config.toml
n_mels = 40
encoder_fused_qkv = true
decoder_bias = "all"
beta1 = 0.9
steps = 3900
Rows from block 2 of the text decoder of a small encoder-decoder audio transcriber, named by matrix and row number. Rows with one number belong to one neuron. Each number is 50 + 12 x the weight over its row's rms, rounded and kept within 0 to 99. All counts start at 0.
After each neuron's rows are labels from the 100 texts, of 14976, where the neuron reaches its highest value: "tokens" is the input token at the peak. Only what is clearly more common there than usual is listed. The data: read English sentences (LibriTTS-R). In brackets: how many of the 100.
# fc1: MLP up (decoder.blocks.2.mlp.fc1.weight, 1024x256), inputs 0-127
# fc2: MLP down (decoder.blocks.2.mlp.fc2.weight, 256x1024, transposed), outputs 0-127

fc1.545:56 51 57 53 57 44 46 51 32 50 73 42 63 38 41 51 25 64 68 46 39 62 54 36 65 58 39 63 37 36 50 54 37 53 61 44 47 27 51 38 55 52 53 50 32 77 37 50 60 44 29 42 54 38 83 36 30 38 44 58 48 49 57 70 47 50 62 33 49 65 73 43 48 61 45 48 52 62 42 32 44 35 60 47 60 32 49 62 56 49 35 38 29 43 48 42 66 44 61 46 41 41 28 33 55 60 72 53 55 28 66 51 40 49 61 46 51 63 41 32 45 51 38 50 42 33 33 68
fc2.545:48 49 48 66 52 65 64 52 36 25 62 49 34 62 69 49 63 45 63 21 50 45 55 56 74 60 60 61 70 60 50 32 49 64 55 56 65 35 35 40 37 50 44 50 48 50 50 47 53 52 38 60 42 56 56 70 77 55 40 48 62 45 61 40 34 47 40 60 52 51 32 52 59 52 43 48 46 44 54 41 14 53 72 50 44 27 48 54 38 48 33 38 55 70 61 48 51 53 48 39 46 49 74 54 54 51 53 41 40 28 37 33 49 71 58 44 36 60 43 37 38 43 41 41 68 44 49 49
tokens: "m" (54); "n" (39)

fc1.300:66 46 36 39 69 49 47 64 64 41 60 63 54 55 28 51 33 37 27 72 58 55 35 57 50 65 54 52 43 65 46 51 53 58 48 62 72 44 49 33 28 65 53 49 48 69 34 33 41 27 62 61 50 53 34 60 65 70 44 37 64 43 61 60 32 63 50 70 54 42 50 63 44 50 44 52 29 56 60 61 57 55 43 37 67 37 61 66 40 71 52 54 64 70 37 42 37 40 55 66 28 59 49 50 38 46 63 50 55 45 44 61 34 57 43 66 52 46 71 27 63 58 50 39 45 70 64 60
fc2.300:33 51 58 63 54 58 18 44 47 53 18 74 58 55 77 37 73 46 46 40 44 36 76 62 58 25 54 39 59 49 40 57 54 37 38 44 58 37 42 47 58 48 46 37 47 69 61 79 45 63 51 33 47 61 58 41 56 55 69 59 38 74 42 59 75 46 57 23 31 33 69 41 43 54 54 71 59 45 57 50 55 46 34 54 43 49 36 53 36 31 68 36 57 36 82 45 44 66 52 37 62 43 57 47 44 53 54 44 39 46 34 51 76 41 61 51 50 56 60 35 57 49 73 47 55 44 46 80
tokens: "t" (90)

fc1.351:52 45 63 52 56 60 43 61 53 45 45 38 58 50 41 41 41 44 56 67 39 45 66 51 33 61 63 56 42 44 57 39 58 52 54 54 30 41 54 39 60 60 50 46 35 46 61 64 47 51 63 43 52 62 69 70 47 63 34 55 35 43 35 56 69 64 45 44 42 74 50 36 47 33 43 39 43 57 34 41 24 47 56 36 43 50 62 45 25 42 65 57 42 62 43 46 61 56 55 57 57 30 55 55 74 44 45 38 48 40 38 33 50 45 48 53 52 59 31 41 44 48 73 43 64 37 53 50
fc2.351:45 55 33 43 21 34 35 53 46 49 30 41 55 66 32 34 73 46 52 37 60 49 33 61 47 66 26 52 37 35 46 65 62 49 39 56 36 48 62 47 46 54 49 56 54 64 43 46 42 31 38 61 36 50 50 36 52 56 41 54 41 35 51 48 55 46 63 74 61 76 57 58 70 57 53 65 28 40 55 51 50 24 47 53 43 58 61 66 78 54 64 56 74 45 76 67 52 42 55 51 53 75 32 46 56 63 32 62 75 49 56 63 24 57 48 49 45 60 38 51 61 46 61 57 65 47 53 41
tokens: "n" (90)

fc1.256:54 65 33 60 49 50 45 28 68 48 59 36 51 52 39 71 38 51 60 69 53 37 53 46 39 45 49 49 41 43 50 51 31 49 48 35 69 61 65 28 63 42 46 29 40 61 53 46 80 63 51 58 15 46 48 24 55 49 51 40 48 62 64 54 57 68 61 30 32 38 61 62 34 40 62 53 65 50 46 62 39 49 44 41 46 32 72 50 31 22 48 45 57 52 58 62 77 37 46 59 53 62 37 44 53 50 46 44 52 46 41 66 39 41 44 46 21 61 62 38 79 75 55 47 59 33 45 38
fc2.256:37 55 38 40 51 62 39 59 51 39 48 31 36 29 39 58 60 57 54 56 52 62 45 64 46 66 24 34 61 57 48 63 58 35 53 20 52 53 54 65 46 67 52 35 26 49 42 39 40 50 36 73 55 52 67 30 52 49 42 53 53 47 32 55 47 58 52 42 49 74 32 55 58 46 47 49 49 63 39 49 36 39 45 43 40 39 46 49 64 42 61 69 43 40 56 40 40 41 41 26 46 53 64 40 63 46 71 80 68 58 46 68 61 40 62 75 37 55 52 55 59 30 49 49 31 46 74 57
tokens: "m" (56); "e" (24); "p" (12)

fc1.468:64 63 44 52 59 44 59 51 31 51 44 50 59 54 64 57 68 37 51 50 16 47 31 55 51 41 44 62 54 51 37 74 44 41 62 38 53 26 63 41 41 23 34 46 68 37 41 50 40 52 43 63 86 40 37 75 42 49 45 37 40 37 50 69 50 39 48 47 51 48 54 51 48 45 53 47 45 56 33 68 46 47 56 36 45 46 49 44 33 62 46 20 57 48 48 63 49 48 51 79 37 40 43 36 37 49 55 59 57 40 72 39 51 52 54 53 42 42 29 36 58 38 40 39 55 65 28 59
fc2.468:43 38 42 43 24 45 50 64 63 53 36 54 72 56 44 54 41 59 34 53 46 24 62 55 31 53 55 40 48 66 40 42 69 41 29 60 57 67 32 51 44 40 48 57 56 59 73 46 50 26 32 44 29 56 51 29 66 47 42 51 68 72 48 33 41 53 40 14 55 42 46 77 49 45 55 19 58 46 50 43 55 42 64 54 58 68 56 61 50 63 38 57 50 59 58 35 68 67 57 39 74 46 62 65 53 38 41 60 49 50 35 66 48 49 61 42 50 54 44 53 39 52 59 47 42 33 52 54
tokens: "n" (54); "l" (19)

fc1.600:32 49 57 34 52 45 32 27 62 51 68 42 47 59 78 36 36 58 27 58 18 60 58 54 34 37 81 45 27 51 58 52 44 56 40 56 58 57 58 53 51 66 73 33 43 43 53 61 59 47 27 63 36 42 78 59 49 49 53 44 56 53 54 43 42 44 42 51 47 58 41 45 61 52 46 52 41 49 33 43 51 63 32 56 43 35 35 41 40 46 52 44 34 48 63 61 59 34 36 57 62 49 59 18 37 51 45 50 61 43 43 45 50 51 58 63 52 39 58 52 59 69 23 46 60 30 38 50
fc2.600:50 38 35 27 62 49 60 41 65 72 41 63 63 33 52 58 52 47 67 54 49 58 55 32 70 59 65 63 76 52 57 37 33 38 37 45 41 50 64 48 58 52 26 63 60 61 75 37 45 62 54 41 71 53 42 34 49 48 29 28 64 49 54 59 62 49 62 37 54 48 52 49 69 41 65 61 43 59 73 54 43 74 36 54 55 67 50 44 50 50 36 36 64 40 62 47 59 43 25 51 50 44 53 41 26 54 56 45 45 49 52 53 58 46 47 29 50 76 37 50 23 35 57 50 45 44 29 47
tokens: "e" (45); "t" (40); "<end>" (12)

fc1.643:69 48 25 62 61 76 53 49 38 60 48 51 56 45 68 52 47 33 67 56 26 50 54 58 39 44 34 53 45 67 40 38 67 61 48 38 48 44 36 46 50 41 37 65 42 62 67 23 65 61 50 48 43 50 40 56 45 39 37 50 52 74 54 36 66 51 51 42 71 62 41 53 33 51 57 69 57 35 55 46 41 50 41 41 40 65 47 58 65 60 41 54 49 38 58 62 53 62 40 28 41 38 30 41 42 73 40 43 60 55 46 44 53 42 50 45 32 31 42 40 38 60 61 40 48 40 42 56
fc2.643:43 45 53 42 33 45 61 66 46 42 49 51 32 61 40 61 61 47 30 49 64 40 43 82 77 48 39 55 56 61 58 68 61 44 58 58 50 73 73 26 45 46 59 42 50 58 48 33 55 49 28 56 20 39 59 59 40 50 66 19 41 58 38 46 58 66 40 42 50 66 72 32 46 35 51 56 43 53 31 45 40 39 39 62 45 39 32 49 38 37 62 52 63 52 47 50 39 60 40 66 44 48 77 47 34 52 56 58 49 43 54 46 42 45 61 61 63 48 34 66 74 42 51 56 23 31 52 58
tokens: "m" (76); "v" (10)

fc1.221:68 38 56 36 46 67 52 31 75 70 49 68 56 55 55 42 73 59 50 51 52 72 33 63 38 57 57 38 39 61 42 72 46 30 56 54 57 50 25 40 31 47 32 52 47 46 51 34 53 37 57 54 41 62 61 52 54 27 68 44 62 36 30 40 21 49 31 47 63 48 69 59 68 66 70 48 50 40 44 75 56 68 52 51 63 36 19 52 52 35 46 43 47 46 53 42 46 38 50 48 25 43 49 48 35 59 53 38 40 54 39 54 58 73 70 40 45 55 36 54 35 47 71 48 44 53 51 53
fc2.221:48 43 75 63 26 51 45 55 35 44 48 53 52 36 65 46 73 40 47 40 53 52 48 30 64 70 46 53 30 63 62 47 53 55 69 52 34 45 47 50 33 67 54 52 48 59 39 47 64 68 59 75 38 61 49 59 61 68 30 51 75 61 36 76 26 39 45 66 42 57 51 50 43 42 38 63 53 70 31 41 54 64 43 35 54 40 56 40 44 50 62 43 49 38 40 47 47 55 43 66 38 57 70 47 78 48 59 59 40 62 59 50 48 47 45 46 36 49 51 44 52 46 31 52 59 63 41 55
tokens: "e" (92)

fc1.508:49 39 63 67 58 53 75 51 50 36 61 58 50 52 35 28 58 57 44 43 42 65 61 69 39 44 58 55 46 27 30 69 58 72 39 64 27 40 70 57 53 59 55 50 38 65 56 58 57 28 38 40 54 47 64 50 42 29 34 76 51 42 24 65 62 63 56 38 56 33 44 45 56 35 58 37 39 28 32 42 34 75 47 47 65 49 39 56 39 23 55 50 57 51 57 58 44 74 34 56 24 38 58 42 46 47 38 40 44 50 54 47 29 52 66 46 33 65 43 47 32 68 53 42 42 47 63 54
fc2.508:45 40 46 26 52 54 47 41 36 39 32 41 76 77 58 53 52 29 34 54 67 61 41 53 70 53 67 62 43 54 65 50 67 33 58 73 51 55 47 32 39 74 47 49 45 59 46 55 62 47 51 77 71 61 41 56 34 60 55 49 71 35 42 59 15 60 53 51 62 70 15 72 58 56 60 43 48 43 42 41 68 51 43 37 77 33 51 53 52 46 54 33 35 35 39 52 52 45 34 46 51 46 38 62 54 44 36 64 52 42 34 39 42 50 50 40 54 41 64 52 55 52 26 57 64 64 63 44
tokens: "n" (25); "a" (23); "u" (12); "y" (7)

fc1.561:50 25 39 49 45 35 61 41 44 46 59 39 52 28 52 52 53 63 47 49 61 31 41 49 48 50 44 64 55 40 42 37 44 53 50 50 53 48 32 49 52 46 50 34 50 80 46 43 24 52 47 42 33 30 44 52 54 66 60 32 41 52 50 44 68 63 56 71 41 69 28 38 59 42 54 40 28 76 26 57 36 50 62 53 38 57 47 49 78 37 42 36 36 27 35 35 43 46 46 29 42 67 38 42 41 66 60 58 56 38 56 41 45 66 45 38 44 66 44 30 55 62 54 48 22 84 47 54
fc2.561:52 55 35 45 66 51 47 67 38 32 53 29 57 64 44 63 46 64 62 44 46 33 63 49 38 56 83 32 54 58 52 40 44 54 65 44 41 63 68 52 67 37 45 48 61 27 66 54 44 59 53 40 73 50 56 53 53 39 77 67 64 47 41 42 55 30 55 54 50 41 71 43 43 49 67 50 80 66 53 54 25 54 50 55 38 55 62 75 53 60 47 56 56 52 75 48 63 56 60 51 51 56 51 54 36 43 57 71 47 46 49 49 47 58 54 53 65 51 58 69 46 68 36 39 55 54 70 30
tokens: "e" (62); "n" (24)

fc1.169:39 70 45 53 37 38 47 43 57 34 42 57 65 64 55 62 53 43 46 36 57 56 40 43 38 50 37 68 46 39 40 46 39 52 68 65 54 28 50 72 68 50 39 39 26 64 61 47 30 46 56 45 46 35 47 62 43 44 22 39 72 51 48 58 47 38 40 49 55 52 56 45 67 59 45 78 51 47 25 46 36 59 52 32 56 53 46 57 49 59 50 39 65 57 48 49 49 55 50 51 61 46 56 48 58 57 41 57 45 54 73 48 46 58 64 58 51 48 54 35 46 45 61 31 51 55 66 29
fc2.169:62 29 49 46 51 41 60 65 61 52 48 54 32 35 35 46 33 57 69 42 58 35 54 66 61 44 48 72 68 82 62 56 41 50 71 72 48 44 42 63 49 47 32 39 58 62 47 39 54 36 50 47 73 62 42 55 38 60 48 52 43 38 51 50 53 61 51 56 55 64 51 49 61 49 45 44 41 60 60 47 52 41 37 18 53 54 31 53 39 32 53 50 41 46 49 32 34 52 39 67 35 37 48 36 47 59 67 49 49 35 51 45 36 47 40 35 51 59 55 40 63 66 39 52 41 62 35 61
tokens: "n" (89)

fc1.287:48 60 52 27 63 46 49 51 52 50 59 52 62 35 43 75 49 52 62 46 39 22 52 58 38 18 66 34 53 53 50 65 65 50 63 70 55 41 60 82 58 58 52 42 41 59 52 61 70 47 53 61 38 65 74 54 63 58 59 53 38 56 38 53 63 46 46 41 84 45 55 49 34 33 50 63 58 48 67 51 53 39 47 53 44 42 53 53 27 29 54 50 41 30 43 66 65 56 47 69 63 60 53 33 54 54 48 55 67 26 55 53 46 40 56 54 55 57 56 71 51 48 52 54 63 44 49 55
fc2.287:38 53 52 72 43 60 55 55 54 51 29 48 50 59 36 35 56 56 50 41 53 51 48 35 73 44 74 51 65 67 78 63 55 63 43 60 49 52 47 31 59 62 37 46 60 48 47 49 29 60 47 58 65 61 66 56 47 68 36 36 41 72 53 49 28 55 57 70 68 74 37 51 56 34 59 68 50 38 58 48 59 39 42 54 28 55 39 46 45 42 40 39 56 37 68 57 43 60 32 61 31 40 48 50 37 64 70 70 59 39 55 28 54 41 49 67 71 37 45 44 64 49 39 70 72 65 35 59
tokens: "p" (58); "c" (41)

fc1.435:45 36 32 52 76 63 69 56 47 61 41 61 57 82 43 32 44 44 46 56 23 55 47 52 48 53 67 59 40 42 41 25 52 39 20 49 46 41 47 47 47 56 42 51 47 43 49 69 40 54 46 37 23 73 45 62 40 50 44 54 32 43 42 37 57 47 53 43 52 55 44 52 51 57 36 59 55 55 43 48 52 36 32 60 47 56 45 58 46 58 44 59 25 32 49 47 28 55 57 40 45 67 51 32 54 62 41 49 50 59 17 63 69 52 44 71 65 30 60 54 37 60 43 62 71 51 39 64
fc2.435:54 65 40 41 53 43 47 44 49 50 37 60 62 23 40 48 66 74 58 63 51 63 60 54 49 41 39 56 66 58 55 39 55 41 79 53 72 56 72 41 50 44 49 58 59 36 55 45 57 49 69 47 73 58 55 57 71 61 37 49 48 63 55 51 40 63 43 62 47 49 59 53 46 57 35 27 40 35 48 57 35 35 66 39 47 51 49 53 59 52 47 68 59 21 61 67 52 82 56 57 19 35 60 66 65 39 49 47 45 42 63 64 24 60 57 30 38 46 41 45 59 55 48 57 59 41 33 43
tokens: "t" (80); "c" (11)

fc1.23:44 47 56 52 59 45 64 48 49 59 62 61 42 36 45 67 30 35 61 31 47 51 43 45 38 53 57 65 33 54 43 58 38 51 44 58 49 59 40 49 54 45 36 40 24 53 79 68 50 49 47 58 40 57 54 75 25 33 34 47 71 42 69 58 51 57 39 49 57 44 36 57 40 31 47 50 51 48 55 66 48 49 45 36 57 43 39 43 56 62 54 43 44 61 47 55 40 45 57 69 35 42 45 61 51 59 48 69 69 37 65 68 44 62 52 63 41 40 61 31 45 53 29 65 30 53 20 31
fc2.23:49 47 56 44 68 60 43 49 51 67 50 50 53 56 42 69 64 35 65 74 36 55 40 47 65 30 71 37 45 49 55 53 67 30 54 51 46 61 60 66 53 62 62 49 38 51 77 44 62 49 52 09 54 64 40 29 40 57 65 55 34 69 53 38 48 37 59 56 52 38 41 54 63 50 47 53 68 52 45 52 38 54 53 48 53 70 46 46 33 52 52 47 34 62 49 37 41 49 45 29 40 26 48 27 39 51 55 51 48 36 72 52 45 59 41 43 40 58 45 48 57 48 55 55 51 38 53 59
tokens: "n" (83); "u" (13)

fc1.367:63 46 45 45 29 68 44 58 56 57 46 57 59 61 29 59 62 39 49 76 21 35 44 55 36 39 70 61 61 55 73 39 62 48 50 73 41 48 51 47 29 64 59 74 52 67 51 40 22 41 32 49 52 28 54 46 43 36 71 43 46 58 46 37 58 66 68 39 41 59 35 61 42 57 52 55 44 41 73 41 67 50 24 35 54 62 53 59 43 51 58 53 56 30 52 45 55 60 48 53 52 46 51 62 44 56 58 45 53 47 59 47 39 56 59 65 27 48 21 53 53 38 36 48 59 64 30 14
fc2.367:54 48 44 71 51 47 57 43 48 37 46 48 43 53 48 49 48 48 49 56 55 38 26 49 75 59 51 50 59 51 49 79 80 54 40 47 71 60 52 57 31 51 50 53 29 49 44 23 47 77 55 56 53 67 50 46 68 49 67 40 69 50 37 43 45 37 62 40 39 49 49 37 67 49 41 66 52 47 63 60 35 47 58 66 40 41 56 36 55 51 40 33 51 46 57 43 56 57 40 41 55 30 57 24 42 56 54 68 56 37 61 39 57 50 46 66 54 52 40 30 62 55 73 64 49 53 65 60
tokens: "p" (56); "s" (31)

fc1.588:74 51 44 52 53 59 67 57 56 63 46 37 71 50 33 33 42 29 55 37 30 36 36 36 69 55 44 48 56 69 47 58 65 38 50 72 92 35 37 56 46 27 53 58 60 52 46 55 45 79 60 64 60 43 52 39 48 50 46 36 54 59 56 52 42 50 72 42 60 62 47 60 47 37 30 61 59 70 53 56 41 43 32 48 38 37 44 51 65 54 22 44 49 62 50 38 66 33 59 48 49 30 32 45 45 54 62 61 41 47 43 43 40 35 55 54 58 51 45 64 45 74 45 64 70 51 51 56
fc2.588:45 52 52 45 37 56 69 42 45 46 37 07 74 55 53 47 44 52 61 81 52 50 63 47 54 68 42 65 44 63 66 26 44 50 60 49 25 45 56 58 57 51 65 43 47 34 47 40 43 40 48 42 40 46 70 58 40 60 56 75 61 68 37 55 50 52 28 51 65 49 54 50 52 51 36 43 71 41 60 41 47 38 60 50 48 21 58 50 60 35 62 27 48 54 48 52 33 52 26 70 40 45 64 42 60 25 37 62 46 54 52 56 52 57 76 71 57 56 75 41 42 47 60 55 33 35 59 42
tokens: "e" (30); "i" (25); "r" (21); "o" (13)

fc1.474:46 67 41 34 44 28 55 37 57 67 57 63 56 58 38 36 44 50 61 39 64 41 51 46 26 49 54 52 61 47 41 45 33 60 46 59 30 62 38 39 44 49 38 50 53 80 48 52 48 47 52 39 64 31 57 41 61 44 74 43 51 47 53 46 50 56 49 54 33 60 48 54 35 49 51 42 47 46 39 49 59 34 54 52 64 61 41 54 37 61 22 36 51 53 68 43 41 46 55 58 56 47 65 45 66 78 44 37 57 53 43 52 56 44 44 55 44 50 37 78 43 34 36 62 49 57 48 41
fc2.474:44 46 47 62 53 62 76 83 41 63 62 43 29 70 45 43 53 50 53 62 32 69 27 73 53 40 34 31 45 39 59 59 58 55 50 50 46 45 58 41 31 50 26 57 51 43 46 57 52 60 44 18 47 54 40 39 23 60 44 39 44 53 47 59 46 51 43 75 63 71 49 49 55 38 53 34 46 62 54 59 62 60 44 43 47 32 60 36 71 45 63 48 73 44 65 68 50 58 51 59 59 78 46 60 59 36 66 54 42 46 44 58 45 61 37 39 25 37 39 43 72 56 64 36 47 69 44 67
tokens: "n" (59); "e" (32)

fc1.385:64 40 45 54 37 79 33 36 43 71 22 59 69 37 36 45 52 37 47 49 54 63 62 60 76 76 54 36 54 56 56 52 50 47 33 53 44 32 49 58 35 62 27 44 43 54 64 50 61 43 55 31 51 46 58 61 76 59 50 38 76 52 47 50 40 43 48 37 56 56 38 51 52 38 62 61 48 50 37 57 49 58 55 67 59 30 24 45 44 57 68 51 38 44 48 50 37 41 40 58 37 62 32 67 29 37 46 72 58 53 51 45 79 62 58 38 59 34 66 47 63 69 67 43 39 43 74 32
fc2.385:59 33 68 69 34 60 44 59 47 47 52 63 47 62 46 64 76 43 33 50 59 41 45 48 22 50 53 34 68 54 56 46 71 43 67 45 58 45 54 56 56 43 50 62 59 40 55 46 56 55 63 55 36 57 57 68 29 49 49 54 52 31 45 46 49 71 55 55 47 49 64 76 65 59 62 56 55 40 75 38 65 37 42 51 50 45 55 64 30 20 57 50 58 57 66 74 45 44 58 43 67 38 51 51 51 52 40 43 46 54 62 55 34 49 65 55 56 37 27 47 39 33 61 66 49 50 34 45
tokens: "e" (72); "l" (14)

fc1.98:65 33 28 49 50 35 80 48 41 51 41 55 49 46 53 49 48 64 40 51 45 46 45 28 42 52 45 45 49 74 36 49 38 52 44 46 42 59 46 57 63 36 56 75 22 59 45 81 33 44 48 30 25 34 51 55 50 47 61 17 63 67 48 41 66 54 67 49 40 65 45 49 58 64 59 75 62 48 64 45 63 44 52 60 46 52 52 68 35 55 38 51 50 42 49 41 57 52 61 44 40 48 37 42 43 49 32 72 32 58 57 43 52 45 32 23 59 52 44 59 61 59 44 55 45 56 59 31
fc2.98:57 38 36 50 30 59 64 45 45 60 63 51 46 56 42 44 38 33 45 50 66 54 45 33 42 40 52 55 58 55 54 39 57 47 61 40 57 35 66 51 56 42 46 66 52 57 49 47 52 43 39 81 59 71 57 50 42 55 58 41 47 39 47 43 41 71 70 55 41 62 41 35 54 45 36 51 55 36 56 53 60 57 41 25 32 33 52 38 42 42 69 43 46 46 52 66 25 41 54 61 45 58 62 73 15 65 47 59 51 29 60 57 54 42 37 68 57 21 49 38 68 42 37 30 59 54 45 66
tokens: "n" (46); "u" (43)

fc1.727:43 41 37 43 14 49 40 53 56 40 64 29 44 61 60 54 62 65 44 67 50 56 23 47 64 45 46 57 43 31 63 64 53 66 49 46 59 31 31 56 25 59 55 50 42 66 59 51 30 52 36 38 35 49 41 41 59 69 69 58 46 48 47 34 45 63 66 60 43 61 30 33 36 56 64 39 56 60 28 48 36 34 48 55 48 66 68 28 36 20 67 82 69 40 53 47 46 50 43 26 49 38 51 71 68 38 38 27 53 31 43 51 42 42 58 45 48 70 53 40 49 52 59 62 45 24 45 44
fc2.727:54 66 33 28 52 62 49 35 33 54 57 48 55 42 73 47 45 42 38 34 67 53 60 59 51 29 43 40 38 38 53 41 55 31 32 40 51 48 46 45 50 36 64 54 55 60 48 68 52 57 37 46 71 42 35 36 67 57 40 37 67 47 54 48 63 50 28 45 40 50 52 52 48 65 46 64 58 65 24 57 52 39 47 52 31 47 57 59 48 49 49 42 65 52 56 67 66 55 41 62 47 50 64 41 44 74 65 34 44 53 23 41 61 56 63 56 71 47 43 54 57 35 69 37 38 47 29 34
tokens: "e" (58); "s" (30)

fc1.97:23 41 56 79 21 51 59 79 36 62 59 59 43 63 48 34 39 73 50 45 77 35 55 48 38 48 51 57 60 38 51 47 29 46 46 58 37 67 47 40 44 39 27 42 33 69 56 76 62 31 44 45 34 52 69 42 70 34 29 60 66 38 53 72 44 53 41 61 55 45 46 66 55 27 55 56 55 46 49 63 62 50 40 60 44 56 36 39 48 57 52 47 56 26 49 59 51 57 54 48 26 56 37 55 39 59 86 54 49 62 45 51 45 42 51 46 60 40 43 59 56 62 56 40 29 63 53 47
fc2.97:55 38 39 53 77 50 85 48 66 60 50 53 40 52 47 62 35 41 38 59 42 39 44 35 66 23 63 56 60 35 66 69 41 50 48 43 49 51 55 54 51 64 65 70 56 42 53 42 49 54 70 56 50 51 26 53 40 41 64 66 36 31 53 55 56 64 77 36 54 59 46 38 53 35 47 50 77 50 54 57 43 48 34 59 52 47 41 49 31 58 71 62 47 47 55 40 37 52 40 46 67 55 21 49 68 56 45 35 61 34 56 61 67 53 57 41 54 53 48 58 39 53 44 59 85 57 58 36
tokens: "p" (47); "i" (32); "'" (7)

fc1.409:40 56 42 37 63 38 47 31 24 43 52 78 54 41 34 41 58 41 40 47 64 58 50 54 43 45 54 39 55 48 69 52 52 52 32 56 52 29 63 55 48 55 48 59 69 64 37 32 61 67 49 59 45 10 47 39 50 65 37 74 34 35 41 53 77 53 45 37 49 29 43 51 59 42 73 25 34 58 32 44 27 52 51 55 48 66 40 55 41 33 49 32 61 62 55 32 41 36 72 45 48 53 71 45 56 52 57 75 43 50 52 43 49 73 49 48 64 39 47 43 37 52 52 45 62 49 46 39
fc2.409:55 55 52 55 70 63 49 53 62 48 48 32 34 40 65 63 53 66 44 60 54 49 17 55 42 46 51 49 48 46 32 49 18 51 55 55 54 29 52 54 52 55 59 38 28 42 58 62 55 58 41 64 37 47 74 40 65 78 72 56 35 48 54 61 74 43 43 49 50 56 21 71 49 44 58 34 54 51 65 63 45 46 59 54 25 46 54 59 44 50 45 74 36 48 31 67 53 66 44 63 29 44 60 28 33 59 42 50 48 53 62 63 32 49 59 54 39 40 70 58 57 47 52 64 34 46 49 70
tokens: "m" (49); "i" (35)

fc1.209:43 35 53 46 52 24 42 44 52 50 32 29 48 66 54 09 54 51 37 48 57 39 51 37 40 45 48 49 54 48 41 46 77 55 65 38 56 45 54 43 54 42 28 64 32 56 48 57 44 73 34 27 31 53 74 54 44 44 40 40 36 65 40 67 49 49 44 56 53 66 57 40 52 27 63 63 51 33 61 34 27 54 54 44 54 57 44 44 28 64 54 43 34 42 57 57 66 49 58 49 64 46 27 32 34 65 46 45 49 56 53 54 49 60 73 36 42 54 45 54 60 76 58 41 60 52 34 37
fc2.209:66 37 51 40 52 62 45 60 51 27 41 37 69 51 34 38 24 64 65 31 52 62 53 51 40 49 57 50 68 62 66 36 40 34 60 52 53 48 40 44 42 46 47 51 74 39 52 43 75 46 41 49 43 50 56 42 47 44 31 58 64 40 53 46 42 53 53 69 35 52 43 48 51 65 49 18 56 53 51 50 69 35 33 36 56 68 41 61 47 46 65 35 47 65 53 42 39 72 50 66 55 73 51 60 67 46 64 56 56 49 69 44 46 44 28 76 59 49 58 38 42 58 54 24 55 46 36 42
tokens: "m" (39); "n" (37); "v" (8); "g" (8)

fc1.524:31 30 49 52 54 28 30 54 66 55 39 45 72 34 41 72 60 53 58 69 42 55 19 27 52 45 51 50 50 47 55 59 43 66 46 37 77 41 63 51 44 24 40 53 40 39 60 45 55 56 48 66 36 42 39 53 52 69 55 54 19 56 62 61 37 60 47 47 28 65 49 39 54 59 30 45 59 55 61 59 52 71 62 48 45 43 44 66 22 47 55 41 60 63 46 45 41 65 69 51 49 38 51 45 59 79 61 60 53 29 61 60 41 40 41 63 35 42 69 58 58 53 39 44 37 54 34 47
fc2.524:45 51 45 63 57 32 63 64 46 28 42 34 42 57 70 44 53 51 48 35 61 65 52 33 53 64 30 50 36 61 58 50 37 51 51 71 67 48 61 50 51 47 61 36 59 77 50 50 62 25 63 34 50 54 56 50 72 45 31 64 66 53 32 50 45 49 50 41 62 60 51 47 38 49 41 35 44 42 62 38 29 40 41 36 56 58 56 37 60 56 40 55 48 54 40 36 44 33 41 46 60 59 35 47 71 67 54 73 46 41 66 53 47 50 47 51 35 63 49 33 47 36 54 71 42 30 63 40
tokens: "m" (49); "e" (46)

fc1.594:31 44 39 39 44 55 60 51 57 38 40 33 38 38 54 38 51 56 53 64 64 52 45 31 62 39 44 51 66 61 45 61 50 36 62 43 37 42 52 49 51 47 46 62 50 57 70 59 30 59 49 47 43 51 53 43 47 54 60 55 47 66 66 70 60 41 68 34 54 78 64 51 41 43 31 33 46 29 35 70 36 37 67 47 61 57 45 51 59 69 74 55 72 67 54 64 40 46 52 67 61 66 62 24 49 51 61 55 61 55 48 45 26 35 48 53 30 67 43 43 44 42 45 45 38 57 44 58
fc2.594:31 64 47 70 50 59 47 43 37 33 59 74 30 53 63 43 25 44 48 59 64 51 55 42 56 40 64 57 68 51 66 52 55 59 59 68 52 39 46 46 53 63 53 34 50 42 39 38 54 48 34 66 51 39 46 54 32 27 40 66 50 57 38 40 42 39 45 58 47 59 58 83 63 56 58 39 49 37 42 53 63 47 43 41 47 45 68 51 65 47 49 46 60 72 49 57 46 28 57 54 49 43 54 66 69 47 47 67 39 28 47 63 33 48 69 68 44 44 48 58 61 53 39 47 78 61 55 40
tokens: "m" (48); "n" (40)